Weights of a small sound classifier: 6.54M parameters.
Rows from block 11, named by matrix and row number. Rows with one number belong to one channel. Each number is 128 + 32 x the weight over its row's rms, rounded and kept within 0 to 255. All counts start at 0. After the name is the row's rms in percent of the matrix's.
# filt: filter width-5 conv, dilation 2 (model.blocks.11.filt.weight, 192x192x5), inputs 30-44, a 5 kernel for each
# gate: gate width-5 conv, dilation 2 (model.blocks.11.gate.weight, 192x192x5), inputs 30-44, a 5 kernel for each
# out: residual pointwise conv (model.blocks.11.out.weight, 192x192x1, transposed), outputs 128-191
filt.142 102 [159 158 116  96  69 135 192 151 131 135 117 135 119 107 118 130 175 137 102  98 119 130 134 114 111  87 145 134 121  79 138 157 174 167 157 187  89 154  89 124 142 102 128 131 123 137  72 155 151  43 124 115 133 114 135 123   8 123 147 164 103 102 128 132 121 135 145 209 179  49 168 172 143 147 135]
gate.142 102 [ 66 109 186 185 124 175 110  61 107 102 101 117 134 152 156 121  90 105 159 119 157 136 112 113 146 155 177 155 104  86 130 105 104 142 159 137 119 103 120 123 153 148 124 145 127 103 150  71 118 110  57 105  97 150  80 105  78 149 136 133  96  65 127 120 122  97 121 116 124 121 137 132 126 116 145]
out.142 093 [118  66 107 115 148 113 150  99 142 147 195  65 125 120 143  90  94 119 153 132 138 155  75 162 132 156 116 152 143 145 143 172 149 156 159 158  80 108 142 166 102 143 129  98 150  76  99 139 102  22  72  85 105 134 140 178 122 155 101 112  47 101 158  87]
filt.143 099 [117 143 102 118  48  69 115 124 113  99 143 142 136 105 119 129  69 153 192  99 183 164  92 144 124 144 153 158 187 142 164 126  99 152 129 150 101 115 141 112 163 145 159 117 115 132  90 109 128 101 124 124 141 119  96  86 151 175 138 133 125  97 116 137 119  90 152 148 155 143  58  94 104 128 166]
gate.143 101 [108 109 111  96  97 110  82 158 145  95 142 135 129 136 122 152 198 121  73 120 109 133 144 118 136 137  95 115 147 145 145 167 189 117 153 147  88  95 132 142 102 147 138 103 150 182 146 186 153  77 146 115  88 115 131  98  97  69 127 145  97 179 129  98 125 128  93 140 113 168 184 124 169 106 186]
out.143 107 [190  94 123 126 166  89 100 101 165 118  97 119 135 118  52 148 104 158 123 117  57 170 180 129 112 108 178 175 164  99 184 109 138 204 140 168 133 116  82 104 143 168 157 159 173  99 115 109 110 154 108 181 121 146  90 167 135  90  89 158 105  85 111 110]
filt.144 107 [138 133 105  82 104 147 129  53  90 156  79  97  91  92 108 198 149 135 118  84 116 110 109 163 127 165 138 138 180 134  79 164 145  97 135 132 124 162 136 120 118 157 140 139 173 140 134  94 146 103 145 103 119  92 130 170 163 135  76 143 118  91  92 157  96 173 175 129 103  73 147 176 141 116 138]
gate.144 104 [101 112  55 117 163 159  79 115  89 159 151 118 112 134 119 195 132 101 102 102 165 151 135 148 127 124  97  67 183  61 158 125 126 112 122 157 142 201 157 196 163 164 137 114 150 175 110  50 130 140 106 111 140 156 120 147  14 108 125 122 117  99 127 132 145 148  91 141 123 198  78 156 147 118  98]
out.144 095 [146 153 165 134 171  99  96 187 153 126 168  95  91 107 105 121  69  82 125 149 147 163 102 112 120 141 145 138 171 168 166  90 162 184 136 118 131 128  87 131 195 126 187  64 152 183 122 136 123 132 130 149 131 151  77 138 118 128 127 166 173 128 144  85]
filt.145 101 [140 141  95 157 157 154  99 120 220 123 126 159 138 150  96 166 180 147  49  97 115 121 120 106  96 128 120 161 107 126 145 143 130 116 122 155 166 114 107 176 131 123 122 112 144 102 162 138 159 109 121 153 160 147  92 121 189 150 162 122  81 180 136 112 155 171 157 174 135 144 116 145 132 151  92]
gate.145 100 [138 162  97 134 107 182 117  85  78  23 158 133  74 105 103 162 169 120 101 130 155 138 122 141 123  91 156 147 108  94 132  93 136 123 141 155 133 121 120 134 181 150 114 157 136  98 150 177 119 144 116 132 146 144 105 118  57  90 119 135 157 121 113 125 144  74  92 107  97 155 128 127  96 172 136]
out.145 083 [191 123 111 137 141 134  83  97 122 133  90 132 106 135 132 169 108 149 142 112 147 122  54 155 200 135 193 137 111 151  80 142 141  75 120 147 112  91 184 187 133 163 134  99 119  81 112 122 168  76 154  91 164 103 100 144 155  50 170 137 128  32  86 143]
filt.146 104 [165 146 104 110  82 104  81  63  86  41 148 151 114 115 135 161 164 140 109 144 189 150 164 136 131 140 169 122  96 118 131 145  99 143 139 121 142 140 141 194 148 142 145 119 133 180 105 142 103 169 137 132 109 102 116 113  95 120 159 165 142 126 141  81 115 163 193 112 165 151  51  98 149 163 149]
gate.146 107 [168 112 110  76  64 112 173 110  98 130 126 125 102  94 114 115 125  88 130 101 135 164 166 137 141 141 100 111 159  99 139 114 145 157 141 153  88 139 136 152  82 111 124 117 140  95 107 106  85  96 122 137 135 141 128  72 150 170 105 194 114  99 133 112  83 155  88 151 144 125 107 138 159 147 161]
out.146 104 [ 72 138 136 112  96 136 126 112 146 143 139 140  83 142 211 115 174 136 133  49 186 138  86 111 108  62 127 116 140 203 124 136 117  85 102 130 109  74  77 126 128 119 107 132 181  39  92  86 142 105 129  70 102 109 145 100  92 141 105  94 134 131 108 160]
filt.147 101 [140 109 121 161  69 109 102  45 126  63 146 135 136 147 143  86  97  74 171 150 169 127 115 122  79 151 118 109 157 117 122 140 163 167 139 127 133 106 119 155 156 144  91 141 135 132 154 161 154 120 123 112 112 148 126 197 168 238  96 129  83 143 109  89 140  69 119 175 133 130 121 112 119  92 103]
gate.147 097 [ 70 122 150 116 178 130 151 144  75 106 110 111 126  90 127 125 144 185 174 117 158 140 160 125 156 112 104  86 114 101 111 112 124 136 151  86 157 144 112 119 116 107 175 174 142 147 138 147 180 136  97 150  95  74  86  71  76  89 137 118 105 102 127  96  99 139 107  66 150  87 170 141 202  97 139]
out.147 099 [112 152  67 108 140 162 118 119  99  63 164 117 157 145 177 146  98 150 185 110 139  86 117 124 102 133  92 135  57  62 174 100 104 148 119 124 137 143 134 150 130 192 122 136 151  94 112 177 171 138 108 145 142 123 125 213 201 157 206 111 152 165 115 160]
filt.148 106 [179  81  91  99 112 137 135  90  86 128 129 134 107 109 151 149 151 111 149 170 113 100  65 111 169 137  61  95 126 115 124 163 105 100 116 153 148 168 139  62 141 144 141  85 118  98 127  99  80 175 132 118 121 105  93  65 136 173  64 122 147 187 166 137 112 142 147  77  80  61 176 118 109  99 129]
gate.148 105 [ 81 124 131 154 118 163 191  28  84  88 117 175 154 165 132  72 153  93 110 155 134 147 114 111 137 216 165 174 123 113 128 128 171 136 128 162 146  86 160 147 164 165 136  92 115 120  87 153 174 146 130 169 121 160 113 150 121 131 125 139 146 122 133 126 130  91 172 142 115 108 128  95 162 147 154]
out.148 098 [146  93  93 139 162 130  97  93 126 149  94 151 169 156  78 128  74 104  90 130  98 149 147  92 125 120  97  62 169 151 128 185 111 136 103  90 106 158 115 135 157 126 151 146  29  98 111 146 144  56  76 127  62 131 158 125 157 107 145  90 136 151 126  93]
filt.149 098 [100 188 129  94 168 176 150 113 138  97 164 136 148 152 183  51 107 160 130 183 140 163 143 129 140 102 111 159 170 162 127 101 112 120 115  86 119  94 111 132 160 154 159 166 165 105 124 134 127 145 144 135 125 112 115 125  92 119 122 110 103 128 150 109 149 205 122 137  81 116  97 140 126 128 144]
gate.149 106 [120  89  69 141 148 151 218 224 114 117  90 109 107  99 113 180 135 120 151 165 100  96 147 134 117 168 182 182 175 161 117 145 144 158 128 134 182 152 117 127 142 162 143 136  94 202 118 172 120  90 149 159 129 139 112 126  99  72 103 114 111 143 123 143 171 150 148  81 112  93  87 135 127 113  91]
out.149 086 [130 155 138 132 142 150 128 151 136 136 119 164 131 154 131  94 104 149 131 125 150 136 183 102  67 120 121 119 164 101 140  73 121 106 129 123  96 183 124 176 107 139  97 115 145 111 135  73 108 166  68 118  63  94 168  83 165 120 129  98 125 107 158 199]
filt.150 101 [ 97 105 173 163 128 105  80 129 165  77 118 145 114 125 146 112 118 100 200 105 138 106 147 151 125 136 131 132 126 162 123 125 108 104  94 185  76 112 173 113 135 122 100 123 101 147 120 181 123 129 112 104 105  95  74  87 111 180  87  84 160 133 125 181 120 113  61 136 123 118 201 118 156 159 137]
gate.150 098 [ 93 108 141  71 140 176  88 126 233  63 143 143 119 157 133 154 109 161 162  96  94  87 135 125  62 153 143  69 114  87 118 142 124 166 124 156 172 110 159 160 168 142 107 127 108  96 119 142 133  85 168 109 109 126  97 135 128  91 166 167  98 156 115 200 118 154 137 159 158 132 127 166 138  88 151]
out.150 099 [ 85 100 117 129 140 176 118 150 162 134 157 166 112  93  95 121 106 166 170  80  74  95 116 181 132 116 121 104  95 141 117 169  45 143 120 104 112 158 114  83 111  77 176 160 114 126 151 176 123  99 161 106 168 163 112  96  95 132 129 173  74 160 181 232]
filt.151 097 [162 109  96 182 185  83 147 125 101  49  96 133 150 135 107 141 125 136  97 114 133  73 173 163 143 103 198 119  89 167 122 134 158  76 138 121 144 121 161  86 103  91 116 149 140 108  77  85  62  97 144 159 152 173 118 121 197 133 122  59 101 166 139 117 141 127 102 163  96  70 148 149 102 106 124]
gate.151 095 [126 187  87 156 119 143 199  68  85 144 144 137 126 151 145 122 137 121 118  95 121  92 104 109 125 113 167 120  95 106 145  96 144 139 189 152 185 164 194  82 105 119 102 131 130 155  94 206  86  65 161 143 159 134  73 132 136  97  83 120 154 103 140 162 142 119 121  77  85 113 152 114 144 137 151]
out.151 107 [102  97  66 137 120 133 134 118 126 153 152 156 151 139 118 102 123 121 160 120 188  91 152  68 152 152  46 125 102 147 105 110  93 188 112  70 121 120  99 198 149 119 109 156 131 146 140  69 151  62 105  62 156 158 130 144 130 109 145 126  90 166 127 118]
filt.152 105 [128  99 201  88 109 133 158  86 220 108 142 153 146 153 140 123 136 167 106 124 162 127  89 118  72  81 124 110  88 116 132 157 158 132 124 136 130 153 110  98  70  93 111 117 143 143  63 176 140 109 147 106 120 138 125 178 208 213 215 134 149 116 128 165 164 101 145 134 141  90 149  81 109 172 166]
gate.152 104 [111 116 162 116 122 136 175  99  53 139 137 105 110 124 126 100 146 131 123 119 123 118 114 169  93 127 147 141 175 130 132 126 131 122 101 149 145 158 174 133 142 180 131 171 113  76 154  69  98 175 132 116 129 154 113 163 133 152  91  42 143 141 140 133 149 164 117 126  88 133 147  59 146 128 147]
out.152 092 [164 150 209  84  75 148 148 103 149  71 130 153  95 137 112 107 118 170 101 164 134 164 106 109 108  67 131 122 122 130 136  69 175 129 149 164 144 135 105 144  82 137 101 112  93  36 195 150 136 170  86 113 125 110 173 120 157 117 152 152  94 144  91 180]
filt.153 099 [ 94  75 109 130 112 148 100 140 119 153 127 153 115 148 145 141 160 140  72 129 116 108  46 100 119 112 150  86 124 133 129 132 149 172 138 154 140 128 140 114 141 203 188 144 137 177 146  96 107  92 134 171 133 132 148 107 101 145  70 153 135 149 147  99  87  97 162 106 174 135 133 162  54  96  70]
gate.153 093 [172 152  80  83 123 194 192 201 167 178 137 115 111 139 124 144  98 112 105  89 113 121 126  95 103 162 162 191 113 115 137 124 136 138 143  87 156 124 143 135 119 153 139 123 119 138 193 160 131 140 113 119 142 135 144  93  90  54 116 162 128  97 121 126 114 139 130 118 128 147 146 113  76  90 123]
out.153 132 [ 93 109 163 152 144 143 140 100 133  99 147 128 102 162 160 111 144 112  52 157 116 168 159 180  83 109  96  89  92 115  89 150 122 110 172 145 123 159  80 100 130 233 174 134  94 117 103 130  99 114  82 112 122 113 122  99 137 128 140 109 171 143  92 124]
filt.154 100 [ 56  81 107 100 130 173 118  77 152 196 126  81  99  92 117 133 109 147 129  60 124 133 103 138  88 147 100  46 201 114  85 138 110 112 117 131 147 137 120 122 128 119 164 150  95 184 167 138 205 118  71 105 133 120 136 119 162 110 157 127 134 166 116 116 115  25  59  77 117 142 159 164 133 116  53]
gate.154 105 [ 62 159 146  55 128 100 111 187  80  29 207 117 123 176 152 151 138 160 168 120 195 136 134 108 113 111 111 109 154 142 170 174 180 159 106 148 153 107 145 158 161 148 160 140 106 151 143 126 124 117 139  86 108 130  92  79 122 124 126 112 136 119 125 136  88 134 134 201 101 124 163 140 108 135  89]
out.154 092 [ 75 109 104 102 131 146  93 191 140  54 151 103 113  98  74  77 127 118  64 128 152 136 141 124 136 129 109 139 158  98 114 183 101 152 118 184 111 140 201 134 126 138 168  70  92 114 115 126 188 192  89 110 135 130 100 111 133  97 141 126 143 100 162 165]
filt.155 103 [110 161 160 103 103   0  64 113 163 134 109  86  63  85 108 156  75 157 153 167  84 132 108 137 131 111 137 151  92  55 141 116  67 104 174 142 140 123 159 106 127 136 137 117 119  80 147  71 131  78 125 103 116 117 121  96 151  97 125 144 102  78 109 127 165 124 109  76  94 173 134 105  96 151 174]
gate.155 105 [100 127 122 115 143 141  59 149 116 153 137  97  94 107  91 170 151 183 163 178 172 138 170 135 129 101 110  98  78 106 125 176 139 142 119 139 130  64  98 194 129  91 121  79  86  94 101 133 133  91 120 118 123 124 138 142 151 114  90  90 153 194 165 169 130 104 109 174 175 144 198 169 112 185 112]
out.155 103 [117 144 144 140 165 162  66 170 173 161 130 186 101  67  99 154 106  73 187 183 111 138 137 161 137 116 132 104 101 116 120 187 134 147 130 115  85 141  48 104  91 194  90 160 163  89  97 122  99 170 135 114 123 123 136 107  99 140 159  99 111 148 118 140]
filt.156 106 [189 124 121 154 146 178 109 109 238 101 130 102  98 115 116 126 159 138 134 104 136 127 124 116 151 130 129 108 129 138 123 163 156 172 101  82  96 106  95 147 102  94 139 138 108  64  93 128 110 214 136 139  74 115 136 131 161 138 163 125 153 139 119 127  90 130 103 128 220 165 120 158  84 108 134]
gate.156 101 [156 124 165 182  97 115 125  63 136 175 119 139 166 145 104 131  77 128 186 103 145 159 140 153 135  72 128 117 131 110 160 154 140 105 158 150 135 128 126 141 131 143 139 128 131  74 120 132 111 114 101 119 163 150  92 112 130 154  88 127 130 114 104 100 109 131  71 126 123 157 244 136 130  87 146]
out.156 100 [196 157 108  83 133 105  71 179 139 139 160 142 160 157 148 104 166  96  91  86 130 114 134 109 123 154 123  72 151 145 103 130 110  52 109 109  97 150 150 167 123 177  56 162 169 143  94  79 146 125  95 124 105 120  91 115 175 149 162 128 101  85 130 212]
filt.157 095 [167 150 202 143 143  73  89  87 140 160 135 129  70 121 157  80 152 121  67 171 108 132  84 115 118 117  90 148 160 141 119 150 125  99 115  80 103 126 154 164  77 119 109 121 142  16 108 141 176 108  94 113 119  98 109 123 119 174 134 178 115 148 117  99 155 123 126 100 133 155  58  93 107 142  77]
gate.157 097 [ 84  95 108 181 168 174 101 131  55  37 108 158 168 137 163 131 144 159 157  84 116 161 108 101  88 113  98 117  47  75 134 125 158 117 105 135 111 144 165 126 156 132 140 155 122 114 154 155 148 129 150 155 178 144 182 158 120 171 219 149  86  59  81  66  63 134 174 204 166 177 142 143  76 113 112]
out.157 108 [115 145  99  86 130 122 155 109 135 115 168 133  77  92 170 170 112 151 157 128 152 123 106 135 127 137 109 132 143 149 128 155 151 108 113 149 182 140 173 102 156 188  56  96  54  77  86 139  75  80 168 113 171 162 186 147  33 169 123 100 137 126 145 131]
filt.158 101 [123 116 107 173 143 143  65 100 185 116 160 130 117 108 107 126  90  93 133 130 130  87  94 143 149 123 128 136 147  89 160 132 137 113 166 153 115 108 125 122 175 167 108  90 146 175  81 112 153 114 171 148 119 114 124 134 157 164 128 130 185 142  86 133 110 136 158 111  68 115 159 131  96  55 106]
gate.158 101 [ 44  58 102 126 135 184  71 151 185 175 106 127 122 101 104 161 187 143 131 162 158 105 104 131 145 117 143 154 118 132 130 114 166 126 131 148 108 116 107 127 159  99 142 128 130 161  98 174 119  31 121 138  79 170 148  88 144 128 141 130 158 136 131 121 125 159 111 135 170 122 206 179  66 125 104]
out.158 103 [155 137  95 151 163 131 103 144  82 153 148 126  56 118 118 113 111 108 170 104 132 126 161 157 158 133  56  65 147 111 156 179  88 149 182 158 137 111 115  81 152  69 166 127 150  80  94 136 143 120 129 131  91 143  88 132 113 135 130 143 111 124 223 119]
filt.159 104 [177 138  67 137 101 126  97 135  75 187  98 117 109 128 120 130 136 122 169 187 112  97 147 100  96 138 121  75 175 217 146 116 137 140 129 110 111 143 112 126 125 135 128 187  99 137 126  69  95 103 115 100 123 170 157 132  80 129 127  88 155 156 133 148 113 141 155 151  81 104  91 127 121 139 172]
gate.159 100 [ 60 101  93 124 102 189 118 121 123 144 109 144 178 130 157 121 179 119  84 163 138 104 113 128  88  89  64 108 112 163 121 179 186 157 147 181 141 153 132 102 163 103 174 146 114  90  57 118  51 124  68 154 157 134 148  78 114  54 122 142 115 160 117 106  92 149 155  94 154 153  66 140 115  88 127]
out.159 098 [132 122 161  71 148  85 122  99 122 103 119 121 126 150  61 161 148  92 187 166 212 127 132 147  72 126  92 145 102 155 104 180 104 142 103 106 183 126 123 130 108 182 131 124  90 132 121 173 115 196 147 153 138 154 117 164 167 153 149 115 198 115 157  97]
filt.160 096 [ 63 197 150  16 104  57 112 174 179 121  90 131 134 142 133 161 127 171  65 118  73 103 189 161 132 119 115  69 170 140 112 157 106 134 132 157 160 141 200 177  86  99 142 114  85 139 153 144 203 143  96  49 119  94 143 126 101 167 113 108 144 132 139 130 102  80 162 115  84 107 186 164 133 131 128]
gate.160 097 [212 140 190 143 129 119  90  90 128 143 145 126 128 134 116 169 144 132 210 203 146 163 173 184 136 208 117 159 106 128 114 123 127 153 146  86  95 131 131 110 129 154 129 153 141 111  92 109  89 149 168 127 129 130 152 142 161 134 151 167 145 144  97 136 105 131 144 116 130 106 116 184 146 150 113]
out.160 100 [150 148 112 110 140  95 137 105 114 151 116 129 133 168 124 134 192 179 104 118 190 187 136 157 149 151 134 136  70 135  87  83 103 132 100 135 133 154 141 168 185 141 156 110  80 153 118 148 122  77  76  93  66 127 141  55  94  92 137 141 171 149 177 136]
filt.161 105 [146 164 138 179 149  65 143 121 159 175 112 124 130 124  88 193 133 115  88 151  97 139 145 114 110 104 144  95 131 132 109 135 155  86 128 145 146 150 151 158 128 111  97 110 156  64 186 218 168 127 157 129 168 128 124 112 131 100 159 115 137 107 146 115 137 115  79 134 103 144 128 116 187 206 142]
gate.161 105 [121 146 107 136 120 121 133  57  78  34 137 131 176 116 121 164 137 220 162 126 147 108 129  89 143  85  88 133 100 130 123 127 161 126 150 150 139 125 129 137 190 141 140 132 170 118  78 122 122  87 127 130 108 104  88  68 111 118 161 109 137 109 140 139  91 136 122  96 180 151 182  76 132 122  90]
out.161 096 [158  53 168 131 165 165 109  90 164 174 151  99 123 131  86  66 124 172  88 141 112 161  91 194 121 112 121  95 151 106 135  84 109 117 141 155 120 105 167 136 175  78 152 110  76 108  96  99 164 154  89  54 134 116 118 133 146 143 143 121 187 143 129 116]
filt.162 091 [105 143 132 115  99 152 134  46 113 137 135  92  94 136 130 154 169 110 136  99 112 174 101 116  85 140 130 114 168 165 148 130 136 147 115 156 157  99 178 142  93 140 137  89 147  40  84  92  75  36 167 174 130 105  82 147  94  99 164 172 195 128  86 143  90 153 151 134 107 166 141 148 138 195 195]
gate.162 095 [174 124 112 147 126  79 147 174  79 116 155 153 143 110 107 156 148 115  97 119 166 179 150 101 125  78 100  94 127 106 150 112 107 139 147 170 150 151  83 126 119 133 123 107 124 131 194 110 137 173 135 121 121 104 103 124 141 153 150  87 148 126 109 119 170 102  93  40  31 131 108 100 111 151 137]
out.162 108 [106 196  92  41 151 144 140 116 149 146 157 182 136 162 131  91 156 120 155 105 127 127 142 104 128 144 131 125  94 158  78 111 111 159 151 135 157 125  87 140 157 137 138 134 198 127 116 168 197 161 107 135 130 222 140  64 119 129  85 126 111 106 112 126]
filt.163 097 [133  84 192 121  96 123  38  13 157 230 153 128 109 173 142 128 139 119 143 167 106 162 107 164 113 117 115 122 108 146 102 158 114  99  89 125 153 152 140 115 132 118  91 135 107 116 112 131 138  75 132 127 161 177 133  83 116 153 133 104  56 119 112 153 119  86 128 134  71  91 130 134 157 112  90]
gate.163 102 [110 111 116 120  47  95 147 104 115 125 133 106  71  87  95  84  44  98  80 149 123 113 182 129 131 107  73  99 153 112  95  87 135  85 106  85 116 110 130 145 122 100 135  99 141 119  93 207  97  73 140 135 131 132  85 131 206 104 177  83 152 127 149 143 100 126 141 148 166 150  96 140 108 134 117]
out.163 082 [138 113 154 156  98 186 150 128 118  92 136 195 152 134 133 145  97 142 170 163  59 120 154 101 147 118 113  47 122 121  58 108 135 123 124  78 116 147 158 111 115 157 146  85  51 140  95 126  82 113 150 130 120 150 154 215 132 152  82 105 188 158 129  72]
filt.164 101 [155 109 115 147 159 166 161  71  20 142 136 143 154 144 120 144 139 100  87 103  69 110 122 135 124 181  51  45 164 147 117 165 138 155 131 156 158 140 115 108  50 115 107 111 149 132 100  95 131 108 103  94 146 151 132 195  94 148 137 154 143 147 197 189 216 106 171 108 148 104 139 139 105  93 142]
gate.164 104 [156 112 131 140 136 148 137  71 101  46 126 163 166 146  90 153 138 118 115 150 126 145 126 139 129  70  31  70 113 121 115 100 114 105 105 145 105 119 175 144 116  89 129 109 130 119 137 119  88 139 161  84 145 144 125 174 142 117 181 122 146 147 124 139 134 158  93 141 163 124  86 110 186 130 105]
out.164 094 [190 149 166 131  69  47 126 176 165 115 112 182 113 117 105 145 148  98 106  96 117 144  96 154 106 165 125 149 116 120 113 100 156 138 133 154 168 145 172 162 128 134  50 110 154 102 117 108 178 175 195  84  98 158 140  96 120  58 102 105 165 142 129 128]
filt.165 100 [209 122 137 104 124 164 139 221 150  75 106 123  63 167 134  97 139 154 171  73 119 110 102 151  77  91  73 120 128 115 123 105  96 108 135 123 126  91 149 188 125 107 112 105 108  67 111 132  90 168  83 137  99 121 126  97 103 162 104 137 160 165 127 138 169 124  92 154 184 154 166 174 126  84 133]
gate.165 098 [101 140 140 121  57 105 195  98 138 160 125 100 133 128 123 161 133 172 109 125 133 147 166 131 140 134  94  61 121 133 114 150 148 120 145 113 133 106 128  65 144 161 141 141 142 164 166 146 160 146 138 151 102 136 160 141 149 146 160 126  84  73 106  63  94 129 134 172 117 170 101  75 121 170 108]
out.165 096 [129 156 121 133 107 108 132 120 113 118 142 128 164 124 175 124 223 148 120 170 148 161 115  83 136  75 185  80 173 160 103 194 106 157 115 154 124 100  83 139 175  74 131  74 133 165  78 144 123 131 154 111 131 141 108 113 101 137 124  53 122 117 135 100]
filt.166 096 [114 102 105  96 103 114 142 118  95 124  89 113 133  99 135  81  89 116 116 196 166 100  89 129  80 101 112 136 177  41 141 114 100 170 119 181 117 119 108 122 123 156 164 109 143 148  68  84  72 132 134 128 145  97  86 164 159 156 137 143 131 105  98 138 126  98 143 155 177 105  67  72 147 128 155]
gate.166 098 [166 229 153 124  89  57 185 149 133 132 141 143 162 139 107 110 158 189 143 141 132 128 130  87  99  68  65  96 122 161 148 165 169 154 181 107 141 159 134 144 131 185 197 152 174 149 138 128 143 165 142 127 141 145 122 129 158 152 121 185  79  92  94 101 109 153 159 137 114  79  98 120  73 143 140]
out.166 091 [ 93 136  77 132 149  61  57 149 103 143 148 101  92 155 159 107 123 144 116  54 126 132 199 126  59  95 142 165 165 120 121 132 141  71 130 124 150 115 174 139 151 108 126  44 161  84  86 104  61 117 108  81 104 157 145  66 108 103 112 137 122 129 147  88]
filt.167 108 [152 206  69 128 130 169 101 140 194  54 157 120  90 143 142 139  69 123 164 171 127 101 101 101 110 119  99  95 140 108 168 158 134 141 193  84 119 165 118 133 117 116 114 148 143 117 115  45 133 109 108 131  97 140 127  92 210 136 171 120 105 132 136 145 131 137 139 114 110 140 141 175 135 123 149]
gate.167 103 [172 203 119 100 149 166 158 139 216  98 121 101 126 138 132  89  88  62  93 114 119 132 107 106 118 129 155  83  94 152 136 100  80 126 129  98  99  85  86  91 155  97  88  61 104 185 105 119 153  99 127 156  83  82 115 104 114 141 153 112  68  92  96  57 101 160 100 149 136 134 113 104  96 123 181]
out.167 116 [124 186 141 120 174  44  93 105 140 180 166 152  72 132 162 135 142  91 176 121 196 123  69 118  55 130 128 118 104 140 167 161 104 113 109 112 103 101 104 150 105 133 143 115 109  66 143 117  96 106 125 118 136 152 211 128 121 158 141 102 160 153 149 127]
filt.168 102 [ 91 176 131 125 138 165 106 110 124 137 139 130  96  55  69  90  74  73 139 192  64 128 136 130 130 101 117 135 136 229 144 150 122 142 139 126 110  98 108 111  94 158 149  85 132  94 182 166  57  70 104 115  92 154  84  89 108 119 119 137 126 148 118  84 155  97 145 116  85 104 114 120  72 153  89]
gate.168 096 [100 147 140 173 179 140 116  97 165  89 115 108 100 121 128 127 143 144 236 112 130  86 108 156 154 122  56  80  69  94 113 137 122 135 120 183 212 153 132 149  91 121 138 109 118 109 111 153 141 102 120 118  90 134  88  80 183 156 117 101 107 147 130 126  61 113 158 172 132  82 123 143 136  97 111]
out.168 099 [165 140  74  92 188 118 119 136 180 122 104 157 154 140  97 138 108 143 146 172 127  92 125  75 231 147 158 211 132  93  96 206 100 151  97 112  88 149 116  94  56 124 114 155 143 155 115 159 116 110 105 109 175 115 145 172 106 129  60  79  90 108 103 132]
filt.169 093 [125 150 148 117 100 117 108 109  74 173 116 127 133 180 166 134 157 126 165 196 133 182 135 139 139 118 158 164  99 139 135 109  72 135 118 136 183 135  88 132 119 101 105 172 162 121 135  48 136 188 138 139 190 148 134 169  99 139 150 171 131 106  64 141 131  98  47 139 153 157 122  94 133 111 151]
gate.169 095 [154 146  63 140 171 113 169  59  60 156 145 112 132 112 132 104 161 146 200 158 104 164 181 153 129 136 126 121  44 138 149 112 143 153 134 158 153 127 133 125 130 121 148 174 135 105 133 110  81  90 124 103  93 143  98  97 115 101 164 129 136 130 139 195  87 108 142 105 139 162 134 120 184  94 111]
out.169 105 [140 142 146 152 105 113 183 205 142 133 152 169 186 133  85  79 119 205 195 116 104 134 159 100 118  57 170 108  92 108  66 146 103  94 167 128 165 182 146 104  75 168 105 112 172 143 141 196 114 134 165  83  98  71 106 139 127 114 150 161 162  81 164 166]
filt.170 092 [ 67 147 143 130 133  97  87 151 197 131 127 113 106  89 111  65 143 123 115 180 174 109 128 151 152 100 150 155 167 126 113  93 113  98 130 102  89 126 142 132 114  98  86  78 121 116  91 127  90 195 120  98 127 157 183 184 122 112 181 151 134  87 123 135 145 143 158 151 122 148 131 104  94 166 201]
gate.170 096 [149  80 124 126 135 161 156 172 111  90 129 154 123 123 100 101  97 155 126 114 143 147 104 148 130 109 145  90  84 139 153 141 118 107  83 118  90 169 167 114 113 109 149 122 134 119 189 114  84 132 166 150 137  99 170 120 161  78  78 104 168 121 154 148 124 171 166 149 131 110 183 161 171 125 139]
out.170 090 [144  98 136 146  80  85 136 111 145 172 151 147 157 118  78  87 143 116 102 114 173  75 172 110 151 162 152 172 109 128 158 161 162 164 153 129  75  82 180  96 119 154 136 100 114 138 114 144 166 130 185  76 164 201 146 123 104 145  69 107  50 130  83 164]
filt.171 103 [190  96  14  65 105 123 157 150 164  97 132 121 110 133 118 112  62 140 151  93 139 132 131 104 161 114  91 113  83 148 104 108 152 125  94  89 126 166 163 137 148 128 110 136 106 181  56  83 137 129 153 138 103 130 173 187 151  90 139 101  87 118 100  86 133 133 120  64 102  83 113 136 151 123 142]
gate.171 103 [158 189 132 127 161 229 110  92 103 140 102 107 112 142 131 126  92 135 119 117 125 126 115 111 149  81 126 145 141 137 149 140 158 170 151 133 135  99 132 142 102  91 110 123  95 188 189 118  69 209  60 110 114  83 168 213 210 219 123 144 157 120 123 145 170 117 107  99 131 118 129 151 141  71 124]
out.171 095 [152 163 103  97 163 106  93 165  92 159 123 128 134 106 116 106 124 151 132 135 199 136 227 115 178 123  88 114 136 117 165 126 180 197 127 113 128 145  86  77 165 176 152 103 138  92 108 171  51 115  69 122 149 117 148 130  95 152  89 127 116 128  76  93]
filt.172 103 [ 85 142 103 124 172  83 166  90 129 136 134 137 117  97 152  45 101 113  67 148 130 147 146  98  88 135 109 112 161 144 112 149 112 112 127 115 110 128 104 159  88  99 134 114 152 117  70 117 144 120 119 131  97 111 195  79 143  65 103 116 121  86 138 143 153 114 108  99  95 127 138 150 148 120  95]
gate.172 096 [112 141 120  93 129 137 156 157  93 114 143 119  95 169 128 131 155 171 177 130 118  93  89  91 122 119 146 106 153  99 140 146 133 112  93 198 160 154 143 124 158 132 156 131 116  75 119  72 169 152 156  94  89 135 104 125 136 137  85 109 141 130 161 119  98  94 101 134  94 118 136 161 150 164 100]
out.172 092 [142  99 145 120 202 181  80 177  87 122 133 121 145 120  65 159  65 126 107 150 101  67 118 128 200 163 171 112  91 137 122 173 175 143 131 109 126 139 158 122 120  81 183 160 139 161  90 145 112 100  77 133 159 133  76 135  90 104 106 160 118 144 123 152]
filt.173 099 [157 117  96 128 175 180 139 184 104 114 152 142 123 112 111 150 134 132 115 128 102 121 113 130 116 109 112 104 121 133 177 141 182 129 145  99  91 125 125  96  96 151 178 123 122 116 132  91 162 144 151 133 127 104 128 122  96 116 129 128 173 167 209 113 114 188 151  85  91  81 145 139 156 161 187]
gate.173 100 [112 118  81  74 122 157 135 132 106 114 151 132 146 161 111 171 124 124 130 145 101 150 157 130 118 105 115  83 102 132 151 117  99 160 127 108 174 163 132 123 162  90 115 134 127 204 231 183 141 158  93 130 115 137 133 136 100 194 112 122 116 143 113 184 206  95  88 126 146 114 113 106 135  85 127]
out.173 111 [113 149 108 116  66 109 125 165 127 190 153 119 161 136 165 119 154 173 135 147 116 111 144 127 110 157  97 135 128 105  94 177 205 161 123 103  67 152 117 156  94 111 119 108 161 139 121 121 149 132 163 155 105 134  78 133 174 126 130 155 163 125 162 107]